From a checkpoint of a small multi-label image tagger.
Data: trained on photos with spoken descriptions (Open Images, Localized Narratives), 203450 training examples, 3.1 epochs.
Rows from block 3 of a small multi-label image tagger, named by matrix and row number. Rows with one number within an expert belong to one neuron, the router's apart. Each number is 128 + 24 x the weight over its row's rms, rounded and kept within 0 to 255. All counts start at 0. Numbers have three digits each. After the name is the row's rms in percent of the matrix's.
Before each expert's rows are labels from the 100 images, of 14976, where the router gives the expert most weight on average: "colour at peak" is the nearest of a few named colours to the mean colour under the peak; "place" is the part of the image that holds the peak. Only what is clearly more common there than usual is listed. The data: photos with spoken descriptions (Open Images, Localized Narratives). In brackets: how many of the 100.
# router: router (model.blocks.3.mlp.router.weight, 64x320, trained with AdamW), inputs 80-159
# up: expert up (model.blocks.3.mlp.up, 64x80x320), inputs 80-159
# down: expert down (model.blocks.3.mlp.down, 64x320x80, transposed), outputs 80-159

# expert 5
colour at peak: white (39)
place: top right (27); top left (26)
router.5 079:116159129130060076126127057214189127149139126140132124124147100112144143159110079109140088069125146107148132099126109103155104106129132126172114159121162163144149134138108145098153147117107117169116087101140110113131128138114127121113146098
up.0 105:112156122078135127127117162152155083114143154135134133152121132124143109099095168106153109132107119096132164095129124091132112121140117116146139125102138101128152143110102134164127140151116131083125108120117154112105168108107150122098120155
down.0 103:146104166134139123120096109108128200129091132115170139093104127114139115097115150125146140182133116140110159141142165099151116139121153121103158119099149136085116120123137131161120125159089157126092124118159125169135094172127104103080088128
up.1 112:066172085152118133168089138150123129147151129200102126138125147146128153112152145109162122111087149157126069126120194146107123109131116139180113136158099159136119138099089096161150153103136162140125121122156074093121121094123113147147105117
down.1 103:151126104128109135129108142121123147166131178161151086126145133079154175138090106142123108112159174125132124135107151091111107119136151157107119150102127132130117070139164124109156102162138187100142117154124160135124114133137140161137147158
up.2 086:120156097094185149116157146110122153157127118136130112188137144172093102130087151121139122112152131123139093110124128092146105136122126092081187154134083140138129159108141116135113115093096136097118178175122190129128132118160085131118098138
down.2 094:088150117127113135128067156088126089165140120157124114120149138042113118116152112138158112094131152156113161135131102127157140111111150129090123118168071110129135081141100119129121169153151153175117157144126124129159105092085176085132105153
up.3 093:105143086107126098150155122131135166131176142106097069119124129145127131125088093090108163135106133149164124164109125094107119136171125147145096100104147116156157131139119118117120102101138105152118135108106104108159139147135093151137121110
down.3 093:171133158111120087150112138119151108119175153078095148173180092141138136157124128125120143123144139110133110123166119102111146131127177158116103098151117171096101133087143125141133134165114085114089137067175112155151081111155166108126125133
up.4 098:151070137185130108129134115123130127138084115139116115134138150112128127113149150126158123117083143167115123179135136122127149067120160104147080138182139132101133136112109105157150144134102129152142118149125163127141142137093076126076117130
down.4 097:137107104137108132150169135140112132121132128089144098126101167137135130108131145100140121104121086123126105117155143113099129063136125106109134134137146118124093120124064157147119182126118120109166122110112153150114144149189172151133109141
up.5 085:131108102091142142147107098131109171109088152092117115176140112099111131158164083078124135129125139090123100170129105155099173108140129142138102117060142094119120150122169083105102158145123134160115172140079150126119113128148148162109146133
down.5 089:137132146123130127113161131099150143165087127080133109123142138155129137149088138083123118104127079137135148151133152144116134104089133112106129180136137187086157150148131164123160133099092066162138130164141136112183118080130129123157112140
up.6 106:102189097145134164141144154148133073143126132137126116137130110125124164121138109154163130093105136126157106137115127113105108147144119122172138109192116115123125148142083140139115131131131105165143125141128123141148113176169177095198177154
down.6 104:121107113159156138141138164077119112141091108130161124122129125122092139116137150104153140124116175124113114102125155133157119187089131121109131073162109120158146143147099111153130156156142132136078152150087101126126149153127145137136127175
up.7 100:144162128116126127147135123127117140170151121146149126121119132124128097173132108135143186103132148104106146141128145094134158132122094100156130135093119096116126116100122100128087127104142111045149119128135122133066125141096097143108116113
down.7 104:103178123151094126139154132092134090193143120130105144122139122187109123132107164123104130155114113171118129128144131129112126126123119179173136152138135144096133158092128144135169110096100122109092102139151134105147132156106098133106133137
up.8 104:076138115162145062115115127113146045145125136090142129106115138133141146150172102168109157122127157147136153114157119086109147119089143113115110131162120135122095134107151113150139152113087127109167147102110115144078101115148109064108112119
down.8 104:145120131166179130116133129134123129107103115125117088093137145126089130091096145133119119119130123165104082147098130129135131148143136123116109119138132121089079147130094061114104114156102117114165155159107134106168106153192106099143150147
up.9 099:113135167103096119118174125143151102106123110094117112133117120158152115154162131134091143121114162119142140109119142145156139110118079126160146059131157105193131136170117175125099149121178093156131098075123138120114105149124143138178141166
down.9 100:133110156149128171129147160133101119133130147072069129085114143115118178151141109167142152118095114144140126117130127150125144140136156110099144127149123109115148102151162151152141159125081118183117115157155151106112126111154108107098108119
up.10 097:081132087091112161137140177123130217127109147151119127131161135165130159111103117129174115106176100120132111115138091093113097085115117162116133115069106201081137083146118103125139109151102129089098125133093136128081129113141143131120184133
down.10 095:149114173088100174131161094074118135174114123119129168096164149117161110122156128121155149116128158189077130089144132119148085142074120170129134150112131133115109152159127118090137118128130151146116113150117135173124111129102060114128146144
up.11 093:139112113126152180103123140130121148128140121103141124133122102109125155113135131117104143149110124125139129148125138100117118129160082110127121170120176130131141123114139110137121191117164105148154151116073141126127083098139098085127125116
down.11 101:146128118153139118157148153090147168108152095069140123127116094162121137159107150105125102136167150143116158130093144095152120106115140118178130117130120145146117126150140114159133090129119155097157064075111144136122140134128107110117165145
up.12 097:167105135155122140168117115174120157120126143156134127133115119167113138125131118098143118140094128127119083190090088101113101104117119140141117114158141113088127146132106084130166125122104149096122166098134155132162095144124127101089141151
down.12 099:156135146118141085121116110115136165131187099148126118129142102126134126165105129123138135141112179123145137098156156124088104142157116110099118189114114146133121111114112124149158120117093138135145092138113125156111114083165132151141141090
up.13 094:097166110108138144147128137136102158182134128078147131114119165172167086145123118088099079132143098131121149137147099143134130149128126109158110162127152096140125132135153104153120119114114171133134099102134151152160130149114083121127138133
down.13 100:118146111126150178093136128068174123148138173121090135133136103154077127078102131115124120115148127126122159136103086105142109092105127110135120116133141082143171125063159179136128146150117142118112089111180143135125145144155115138143127137
up.14 096:135104130151104093140168136158156141132131101131115146123118135099140136117144169139077139123137109129136137134146127103133106109164151125159145122173123157159127091116115150147191148159116125110095173121146110141183128112115154124130101139
down.14 097:081090132130130120076116140125122092141144120126141127108112136132146141138084134152187125161173152110124122088126122109141164155142121086065123138138130108096152151115128083142116109134157138159097151100092112131092140159187114082097111142
up.15 104:149133105132112130138117117108120131110123152146125085141144132089155120093175135172088109127108136150078130135090137103114125107107151148163160150068143123133142114109107141111129117162148121136089129094096096132115139118133106131126143099
down.15 099:136091190169110113132132125116095144141135138139158118140115114132111124160117109145106155130078165120104154122158134136140157139118145171132158120165111153132099120110090138142138136134123160147149134152065153149135092131122113110118117155
up.16 097:109149132124108117130187128123106136140122135115124103124119095163087179123140132105108146207146120144133107135102198148110125114131164096125118094115094128128154162072148136111113106162151125161124124114087110083063135123161128148124108104
down.16 099:118102127100086139161137161137112138128161107093129143156106112118154146162129122149131124116107153145117120117107109139120135113141125115157150145151128121168130122149097135079108127116121130159112134100156069145132133083123125121146138181
up.17 100:158142125113122110122134140127109125097093108164105157125113149157151086092124116129130149096119099143127120159130236165156131146098151105089143087128053144082145146148107141148148163145101122082143146138137144116075132071099131144108119154
down.17 101:136119087147117115160127098118135147112162074115168141104137104086156166170134111135102100094141149122086139079131116132088101092143131151119165108085187122165098150099080141144180114155105131126145117119109143139115092143141058130126135079
up.18 100:132119118057140135091126156133166136135136145115092137110115133117114158121134127176088145131182128133098129162155168120145154128136114135136106147123151133140163122123141143122102110055072112108142127158144150150149115107165105154116111124
down.18 097:111144109113128084148149113100141126123139183132137162169117110109117179146160145140145172133094094105185117110127166126144163128148118194122137100146088146093111163134116132153117102141150132176073107150177131107110143130176129132146082132
up.19 097:180125171061160134077122122090132113105163133121148141106127130144122128132129136115137140138134095141154107125092104086109126115125178113127131127082119152121166103119149116123106087116150095134094105113135186120143102127136160144081113165
down.19 099:156124151112136097154134135137089113160113132159121087075130174138105072119123072123140098159123130159149180168132136144111087129100128141149141170111164123116157138127124120135158128088097128133135161124149153170163150105095086130170105120
up.20 104:169177114151118131123137120132125144115135090145113095139129126103151160099107114114113148135122088140154137072142136151105157180139128140133123114146132112122144173109128147175113136128113095106127108127124146122123138156135112122181128136
down.20 100:133096160129107121162124124087165131104192138130128118127107131097129089110156144137119121123147126133133144119142155121158135115090164117111107166088152084109129148126102147107157109133110149103106113148140116105122133109137113106125108125
up.21 109:115151114142122108124155131178154141110114122116124126134120098103140108134117131120136129154175118132124116120132093150130156105132122136178155093143104143144107112153178133146135106092150135101102111124125092166120110103133122117078121092
down.21 111:106159153105175130096141112109156092128143132117146098108075109167074124107132142119072138127130147128178155135147136111109147135152151168082130121114144095152150116138135109081122093132102102204130127110173156134119157150120085126138142141
up.22 096:161109116093204113113101153122130145092126148122123149181098127120165101093145096136126078134159110123148164116148172093163124108112144145123163126151153118153125148110155135138130125111159128129114115129131131169111136089115134143147110143
down.22 096:129196110168103104068176097138095165130156102143108121161146126117117162114124157131122120110151124167141146117134132147118094108124110131123097104123156110057098115132077113132126097140116136113108154157157136102132202104134096099158122149
up.23 106:132122098128139102152145140148152145160130122062139129132145081132134148119148104137131133093101150074121167126138118113109146149160145132125095137170143114151135137118098122108120112081141108147142161095135107122118139175121103161124152109
down.23 104:121178187099160146125133126124096104104137110094118164136120125127105132114106132137096150159089103078169144173147123131110123116118136132154128110165099129127108165120126117127142110152131102159142125084112114127138138123103122142112121139
up.24 109:144120102153123102136145106138113167125156155147138100124095139156138127161099138111100093123147127134111121171132161143086176108143168157121099114078130100115127160078134108141156146077122162135127129111103137094211131112141163094109109133
down.24 103:164093158157097070166149128103150113136140107131099119154176109139135134131152139118153135101123189109154168172105154087132136126154138119138110187146136154111084103139111116061129081108135130088123154165153126124101135099152130126149138092

# expert 43
colour at peak: black (48)
place: top centre (29)
router.43 076:128112142151132160068138100133104136111129130120176109173128121140151144108135132107116147121123136134141108130146082162107136141116132183146140136136141130134121132119142122104139145121161124102130108160159100125148112112118171115123128133
up.0 100:167094141120141155119180152175143146138137107175142145121116086090129085134151118180074104115152162148132148134102176101142152158130160117122131099147136127154134128142124102108128123141150132105111116174112127166123123165099135150159155122
down.0 099:087153092110122146145123136132110124120123094150189115136103119100133154127139133151131103125124114155140105149112113118129104145094143138108121144140112105113110118137139130127136153170168135102120065164128124123117092109161148094127119188
up.1 102:139160121167117165095116149135163089130149148092153113158127174115113139080129139153109109149137086125098153149106149075183130117124163101165114157144158135191148128114134121121123125110162144094123113148080135138143118105108124131147142121
down.1 104:105105176152134114135140149167106118168132093112110102131121114103096101113156079126153111092119110111151119148155098120144155139122144121105168159162147146131100154123126122139131140122141127098139178158114104140153070126183173087130134178
up.2 093:112130144140067131148123151107142122169114100097126133185142137157081125157125124116083070089141126124114132188106122187090137123124099120137145105138095123113107157110135096163099101146134117109152171117083104133152113105154120140077105130
down.2 095:100125115137133082108149110156075128083145113112168136120142089133132111089147143155147152144136138081112134124117134134143119129136116159154150107108122141134103095148118163145118153118150094167111090119125155115108097085106144098168161101
up.3 108:114074119153092102127149129172107071105172055106112124097110148110127090128175135177144119122118100111130170107099112131135133129127130154132130140161199151134117105121125146146149130135123141148114084133158105092123118120122075139112169096
down.3 105:137149100108097143088125114148115131179129109133129109135140093103182080117166105127099121120115162190102179156128140115141089170119115131139149185167154123105165121127110142137149118127094097179170130148120130114097116125115137152150138145
up.4 100:081112140112143148104144134112125136113167114119145112171180130122108144118150127079128090095150131158133164071099125123085122126096107132163118132150131170156107122122146124146150131158153124163125140111099123137105105099111134146129125122
down.4 099:126144087129109129165153162126126116177163111084108157109135088113119100151157122140109157115118150117116147136166168129107116142156122127150156162171124141101168140112077140152120136125120121139177108124097129141136143113161113132128124121
up.5 098:116124141065119159154145158130145124132130104120111127160126148130157118146113142121107086142159139108132135151127161103113105157123113159122110200136100154110135109133103146162155140117127088123117111132124109124200112158116156133139131147
down.5 097:126080112134114140120133147133156163098097144142131148119141154146154103134133116101134149131075181137138091083130131121107126166119115153184130116105169079158132124120151075157167152101154123187163114137113090088122114116144092125171144141
up.6 103:132100117167148135127122126128134150097123098083089113147130172129140172168116118089185137124124151145129146094089177138164186174172098119083132111071100131162152133140091136120111126103147141104141111107119099131115135146147104126112107084
down.6 107:146154085086166150129100090131126113143125145121130108115120157083113137125113129103096124137169118163121110100143130120126152122123117084133116149139108108110136120088140110074107134110150113138167109131117132119119145150095127148132133156
up.7 091:107100099118144144120092170140135135130115140096071118136163108149125171127152123096088129136142116127146120111164115117133162069155126125093066150099111114151145078145101120097141132127116088137134174112166128117089144142151178161095129097
down.7 096:118115142160125172121127118123138130110166123134114110122129111093161145126080127147118119166096164101165101092149144138085125124136149101063133116115128129099142162126129146107112122135172071184122136123153112101148141162088109149130122101
up.8 108:127102132151167128138140132148152084143128128158151117116150119092133133081132155113131113176117122152131193133119198141094169105146159106187125138147096098079137121108112139122167078159132094174083179117149152081106139144094182146167132106
down.8 105:127110118158150105116118168124141149098126109132136117141127129114160139139089150162100150167082159132206101091121152103151118120143185137123119113139114149105120167086126123144114125105107141109143105111106136153188112135127118116110141131
up.9 104:149123113144130149125115175119120118144147113150137156111096128106151130145128150135144099130171155159115152129108135136134118171087126144101173130109144125099090113149125151114138120137117106132106146145162085114148159127165109153114104145
down.9 100:123134125094141139145083151096102112175120110125098113153168131125165144164115096091144141153128114127088097113151116133101084157116081132061144123162099080142131149144129131139118124149114143143090153115131098081155142088148149136154116172
up.10 106:164122123122126159138106117138129090092142090118129181146102138135100118146172159131098162108110145119158133098126153099142090130158128137139114093158133131087119114117076095152089113115120121123103153094092161107144120119133135146162151101
down.10 099:129123147151128090153113114131161132126107119133162148145094175118173153161129112117127138067116145086128089105148133162112145142108134118137133137098143161121146127133142124164136152104092158111103104107109130107135078127105134137127168122
up.11 104:132120088129142126099128120098129080136129132099161126140149147141116159134107159079099130132130093113152120120124134123113171160103147137103124117149120168124101128106144114132143123083139179094129104089124145087150145130112080122139115140
down.11 104:132163113147112141148129129155150127109134134114119099132122091133096182101101135140129135096081120140116088144162146141102106171142132080121092196140132154067128129110138083117085153126109149105165149106139109156116136090112116098099152156
up.12 100:105133123083119114110148135130141150078159118149094140138147170140099126123168092102139093143136157148126136151137109112112144129122130114112111106164113095139125154166150106113156129151123136119148153143103143152109131125163088149102134149
down.12 101:135046100107172142114106170126131114094141123178085128120136116123162125134135117125170144105120145107110107134125119163142135117120104089129166129132114106149132160124126137146145151153167100206118113156123087089126086133120123135124149133
up.13 098:094131082123170165099137130158189135156146112129122098111087125111137158125108148137154112134151148121193077131116136120114142181118083121104132135153090120122131151099135108159109115163143124110167107113158123144145125129139122089171121177
down.13 096:141143088090178108091152164112124113171099128100134097068096101162128151110142131146125119148104102097101090100150111166162137152105111075144132146120066123137139154134101120177109196107132133156147106077114101110102138098149137123148111104
up.14 104:148137135102161157112111110122151155117098086147188130113101163143111122052072125128155112122125124110135133113148157081117168112103139129126123093128131135101149111153143095140139118134133112119134111151126159140110097135113158123098105128
down.14 110:105128149142141129159135140090122143140107113150146133136130118109151126131123140153091109165174143127116133126095131104099113161130075137109141111073136097109133153125098182122092115126124126099120154132104088154109138123183160165156146084
up.15 103:151146117124127132116139156144104130101096106140168122109088102155101091141132141177116149131160148096200153112111164150138179123125153129133154149104089082163170115100129086138134130137153102159124140123137103112085104138116118129112187125
down.15 101:100135140148160131107184146168111115120107140163125184134131129090112135141111095146125152125122113143119112137130126105110142140103145128120118160100110091087122099146173127118119144123073138138208144128145119143172137132101139140146103119
up.16 103:156129098126150121084126112121149104137133121125137110112120139116142138105121116145171141148151129130123183177147134104120150102109129131128136125149148139123104086098113093158081115175108109134095149150109132102106114160099124175154121154
down.16 103:172121153096156157122148137150093141136095132140141126107137150119133100120133133175126101121141085133101158147108082120118126169116127113120137139103137136156147127100125157115113140124119140138128146132165132073141128110127120141122145171
up.17 104:165130103122101144107124135122168073094068149172124150139147118154123109107112141191096146121132176165143109132136110158096138131108130094136112133113147116141119137129114128137143139121107128104159089189105146114127142145180136129136141105
down.17 106:100123127141161116170119130120129104121166133109120149099126160141123106118159116162116108109146138124098130147163058142117144134102171098108129083146143135130110118147160096146136110166093095139080143104169076158149135101109083109098142120
up.18 089:107165081111091122169122153095147127103115148125085110119140143154105101139145142132116111135185121158113172140129188140083113103136093150146139096179161155107150128121133138127128144145143129124144160171089141092095148148150157152110118148
down.18 095:089161086118117128111139126163158144138130164118111144104150120142115116139114159101155106160113079114127088117145120165122154142170159151116121155138122122161116138123083157130097172158126120111110123125114130175115109135149095115143122108
up.19 096:142083093169134098162114127076133090131118093137136156101154135155148118109110128136117146141131180141121158126107184120095088112087125141152135105118161146111130148114159088114147118091135106099151075161145167139141120136137107154135123123
down.19 099:116173112170140121107159130123133137138109105123134135174106104124112147097164143185108104144105104120125102138114100135100118131122124152090138138108113115116132124120144176135115171136094110159128116157201102141124120123150147072171106142
up.20 096:117101120101112128136099147149102097150131094094122127132106079131126117136172151119122164093106168147167128093125127148115147148179065160157114162122143114116143119078140158149135111113139143196121129137138134145138110154120115133146148102
down.20 105:108170114086117105115124103170128117123149079171135110132141091114150121136143097104137128127141138133136165164145135155101099157130144117138099149116084081096115119103144129126125125125086146153147145119149092100127145094103158145146138140
up.21 091:130166147120155115129137106101146145119144131166120128106125180145123119103158119075165137116126070150162118105126110096112152088143187142150145127091132165106146119130120125116129141129134129125105110079151132160098136116170142139141138126
down.21 100:164106120178108150094118148148150139110136084164152130133105128183188166092146136156111136136154161132097084118115148103162157116160175160107145103097139146125082110153133122135123145156147141112115119141137129109154100164099170116157119104
up.22 093:132133135143141128143161130170140148156115125113126177111108131140144092141148113103136118129107099141130103100086135085104105115092128103101112095094102173141140131117137123125100138120142077137143163088100154110107140159127143157120128109
down.22 094:118151118112134177117162092135125119121110113108139107111100115111135134109137118124117121117092130129124144109156138153146119139138150134087138158082128140160156116118104125157099123137109143120148143167132124140135147140154143144104128150
up.23 113:151132121140084092139104147130141134101130138075111109146139096146118160168165115180142161143078150116124143079156087156108172114142129157132130151148142129164156101123129171115117104177138143102123133121105124135137169132148172111132150138
down.23 110:162131114114151159126178174113130095128099147084140166163138103105138144101144097125094171134151164144134102085134135129136145093124108155102134106136100123104142090133114128092136131175123105153196131118134136113102154095156114125117120140
up.24 101:121098121139111143122137153150149127109120151108136139144137132064132100127073154131155125082086128111072145129134188208135115157151144158102115118107105128135147085119122127150131163120097096147150075148127117100149119138095148108124112101
down.24 096:125183158135147120155147115097144113157118163141132147093144096136132142156122080139128155102110160091159122110126105120132130082121127112144137118105126154126131121072151128098131118103122142100141186195119125141129134107108118118119154149

# expert 8
colour at peak: black (43)
place: top centre (30)
router.8 151:147131119142115131166120130108085139089125148117165137119146115121087155112176139129140135159121108110076086166095176109105127135125154107069140118144111098140144132094160131131100134146118136126094117132116143130119109166158128167105134131
up.0 103:111165139182115123108154107110129123127149091133127129151163132080114081114131133134116166168073095140152148140173113114145101073095145092162155122168120073105154127111082152148122169101116135142095096134122099112155138106148081144157122109
down.0 108:178126117089203126130120129129094122159129113116139136080093127162136121184092141134135120154136145148092091108111106135136112106129105103100134148152098120146144139099141131127145156123168143122104132128164119120087150123126136094139126096
up.1 104:159129108135145115157130115128131148104117154118110147132113125101136115147100102134140115126114107101116088163123127122102103131094121140084119147067176174146140148113116131122101154120150131169107094130117118141060134133116128142119106151
down.1 109:096122147083097175181119154087124146179128126135122124161169075098136128137188098154129139120128152113103151157141083131161111163144149104110102089139173136153151144118105188120147067107121104126106126087110118119145120135138107148158150128
up.2 092:114130141110154122118126149121157066147149126151150143119134145156116114132132134155119133130156146122134122131133131092138145127108147117118142104084091115118153149085109107150104114113126120146119120149161138104129150083128096122134131083
down.2 097:136102120068105156159146090114154160122075159140139135126110147122137110090131135083102132092127140149138100133103135107138147133122097145115135182135132121165106089106138139102155154183157117129162135115095141112109153145149143129170121131
up.3 107:109105096162130100098156100098125123136104113093131141158108082125112137097162131105084129129120145104124153110133109146101127174132152144177138143118137100139166096142102147125104106113125167139159119140112108128149106135138104123085137109
down.3 106:148110128170135130100102129139135156122132166169141159117150111136142154095119104108104139115141138166130147104126115161136146140090182161120137109119138110132145118114133153138124086125116143151088136154133141161136158127119125145121140132
up.4 090:127073216139168107093147139162109145112105105063102103126135171143171143134157132124111096125158117133125156126100129152103101119119126161130110125150134132117152106123123142128146119124138102114111141144146160143145127101136156093124097133
down.4 086:126164119121143079101130156138113155073127110110135144112098133112120140120150119090066126130148142114162178132162102138077161099123088139117123125127118139123126132129147109146140163109160105103146106115116150143131134140113135162160186160
up.5 102:122131153085117142118107154089100144147154145046131151139131169146133136149100117163156103141133086159092093103146187096118145175124139123153141135114149103131189111109145139131101123107122133172084121157126102118108121121156124126146118109
down.5 100:136190129113109126116140087165148156139107167127166103095143106141123117146120160125180131098140110080132129107051115109106131098092121157100171092141140131145115110129094126104084153147136119123104147104099137088091138152149120146110118111
up.6 104:116100117138166117090136119137123135088137123140164098106115125112130132116112161142150143152172186142104133085121137093142116120123104130078111128116133143196125095167120150113136142085141154098138130125101104167125101108114140103120129139
down.6 103:107154158144073120118136159142125132128111108117111119068143122114158151102107134130128126157138125143137198127147135110117139135081125117128118137101128096128134139153125141091165102145091159091096106161135153150086125085123072099159100156
up.7 087:120134137061160119114108112156167146106144117140084144148162118119155131119165153131153072146146107105154121165132119111117146127141101122146134104109128115150092143124140104120197132134153122138098092126093157109146127135074123096088115171
down.7 089:131105131140169135101180148138108164149113088107139106112120148129156144132122140115139165123127149100103114107098098102122152141125147124086117134164162138165144177115140125088069120119121178147121136130112149127142158167124133150157151103
up.8 091:128120096174076071125130160144111134154146129139154116152111165108123167131129147112140085125139122128108122108099121129171147116129124163071147150131134156184118151166093097127110138140128086121128167118130081157119160129109110116118080137
down.8 093:121133142108158162147138110122157192153143140138112155139127129080116140102150130105117159104122165140110105141145142136134102103149106148142118137082150120165129140123135152116120105119093134140123110114119138150112085096141115096117162141
up.9 096:133110133127152138124113169122134105089090105083094139127139140107105139104099120152126104130143110156160109147131138130075111154108151134136146098157118131135132137103127131134128104135111141117146139145134127075138101138155116094124154135
down.9 092:128166175131086131085150147124135149118160127178087110102119116120125160148141150169141138122109107100151088125102118148125135114140141136117130135145058156093102129134150112104124122100126092152136161137121118143119134171120127148123133168
up.10 096:098128115144177150153118163091070149137127143129170083101161113147120116138127181128171105140130139086108119161115130090138083087174157143116136168134115157136152160170117099130115178154101103143144158110135193127085108115108121127121102124
down.10 102:092109150123188132144140154091105114126104150119145095136156162069121135121174122078120147140125142145140175161127140117140152126137136097118122110131179123130111101102118126068121150106150155163126144104154114111127100117109176139148151119
up.11 102:108109099147123108099124103130095134138122121127170125086146095189151141083125110103155123110119103141140097131131097162158128123131111139154130124121126140125158117117108124133101105182115118110141111128137168146022170168107100136154118118
down.11 096:116104105152118111202148138139113088159109134144170094121116158083125071139179120143141074124138172147141172072118125123143136117140132151125120120126132128113106128132142148152168131125152111128159103140124132128157141104129154128102118101
up.12 109:128116097126143117143142145067160124117143142158143115145140108097127145092069135132147114105166125116120131117125153146143143177103142147104143112126130115085147125111128124109134125174111131059161097135129122137088146125181097078075152107
down.12 101:155133140157108109093129145164131146123135136138127085159123171155133156091121158129120111128136126166156104132120162104099140131104124126127157108118115154123106099121109130117173110116119117103115155148137136142076157140117120138050103115
up.13 105:137115127101157148148097127116101119118111145122125143103131130132135105130114110108129149148156159121126123137124105136174098115141105107118151161143096149114161132120096130168090126141090175132113164089098125096097115121130118130129145138
down.13 097:084101161149112125106158134119132142143139134153125131121134142134169156145113087169102133123187139115134137135154107130179142166142152150141098167152157142084087140132114078128127127113131137100132102113092112122100168146119147145120077156
up.14 092:135142139090123095090138134136117079084122150140136201169164118090169142127113148118116111125154138123105133148115131124153143190110107144116123135112151103153103151148146119123139135076081162101140124201120130165130141116087118107144139127
down.14 096:188120148125130106148114146151149119115110169130084102151142159154116108090101146116102132141142121127162172153100135144132119119155157102113118108131090133102142145146167130159161152123122133096114093116158115113140145103124115153119125144
up.15 104:086128105085139105116088157139151108113060119126096128134141124142114098135142084132140161114135151150153104143119119092123093146144115128076105156142111134133137101158145161105142122127107136132167123173098128174130116121168135070166111154
down.15 095:109101104139122142101128173033105116132181150162092156094162164126162125148146161100150110103164159157102107123166134077136147125149095104134113122110132123120123125159158113109129110108147151138136105133131124123102103169133102150100163126
up.16 094:106159142070140168167130128132140143144167129130159132184109127183136127151155122133120144124134120112152128136126150117101186112179130117144105158158152117112115168073086117131088137120151119155077137116100098102143132116109137118121092133
down.16 101:107099103138154128128107095108154141119075191146096078094106143086115169158112156119131144128093151164098094136115117118135125140103143116150149148129107100174163094173183161151125165161154078161145128130111133100127124096109169154123086142
up.17 089:143138139136121121151151114198170176148154135129120138095101118149151108121094161170129135178095123119132180112167152059137126145116098114112174159108119113185143136125140137111111154145151094103125101119140103143106129148122100133142140108
down.17 086:104148129150104137115137104119139150084123127112148124094114146145106137140133132140155127152098100171160135132132110173096138111108116121105145119124089074106082195136104137115116139158138118148073140135103101123158098088127118133111130131
up.18 099:166123140048142142139112094133115154125136121108122161095152087139094148129072124122108139106140120120099086122168138129102155151141115149143112177134102124164157100147121096155099135124128075142153103106130174146154145126112134110124145133
down.18 100:135155160159173106151122122153151157105125097103135147111104186152102091106117125099147103082110130130169164149102098138152109138139127142140140152119131116108127174115135092167100149097096121139113133137102136128143114119132128115153144110
up.19 099:112134127120109136147145129099104092112090124140122149150115165150145076121155107134122142144095120119119133122082131161121089127117109101140117110178155126090112183129168140144139148100131119144116115111132139098177105163136109099098132114
down.19 100:124204134162147128114133158160078122091145145143142127112123119140179121142097120164141166159125128091141077125140131182126132133096091146136075125134117106134114110128136150152063177145159127110180117165131110106090107123151161115153153112
up.20 101:119098159117127117128159152101061108143130149120091139111154154135121081115163151139136132156091191150114162114143140165122151121133110144133133123120117101109114119097151139097145129119104144154149093121168077161101108114114157163124108106
down.20 100:126124125101146074133096175146127110133115123118139121126159123127128145121086146142117130111124173118144133137123137176148126149120110144082159100108110127146110135097157127105105148155165153126149103147129076176132144103145136126140133149
up.21 096:108167137142083134110141152125117142129162118127112129157125161129124123101140119115103129125127084084133146130113130094091132131089148143115113165137126125146134167108177108121159124140153121136093112145103215156163131137112104109104108127
down.21 095:133150137122122120109124121123126136079135138092138151117157079101091108120123098141116164156162119142109146102120145163127132174110110123093154109123107148143117142136104132129105143105109164142130140111152161101166111094169184109109133122
up.22 099:124092131084117165121114115128142132152113130125153082138119160124138112152163107142113138125121120133155143129124148138133132114126104153127131111155138109126104091065148146144051095114143144143144093112114146108119129132133089135114161116
down.22 101:120102158181137143072112188127177114108123107087149136124135152113155130168155103140088142140106124166127144116104132103136102079132135110112122161159133156153150156171152122112100111117099131093145149161117120097115175121114124151126134131
up.23 109:122131069134149184126141134154108174128147139137058158111117081119111103128123103073119162107166088112152158123133170115067164142121107100170117138134119131160134150144124092110127098108115105092165133138116146115106144120053172144143112126
down.23 101:148105088157153111175118102117113117110150091138146105122114131124101148138141144132122146152109095158144104121101145110133111128133150123126113105117109146147094132156125111169137137099145142158108092091090112135116130136135158146121135129
up.24 098:097093124145152144121129124119126114146085170099088136171134103086109148110112133097168186086113136117075139152138153113116111063110123141114108154138123127105120117158135114142129166108151127118105144130171137130121123118117120152137105096
down.24 104:172150090155120119116103145145143104106136121151121143099112139119116115102123103111110135127135137144153128140084127159141090160163116118144139091157107100097103098126127140145112144118188129142097133113137136116127107179116127120133103127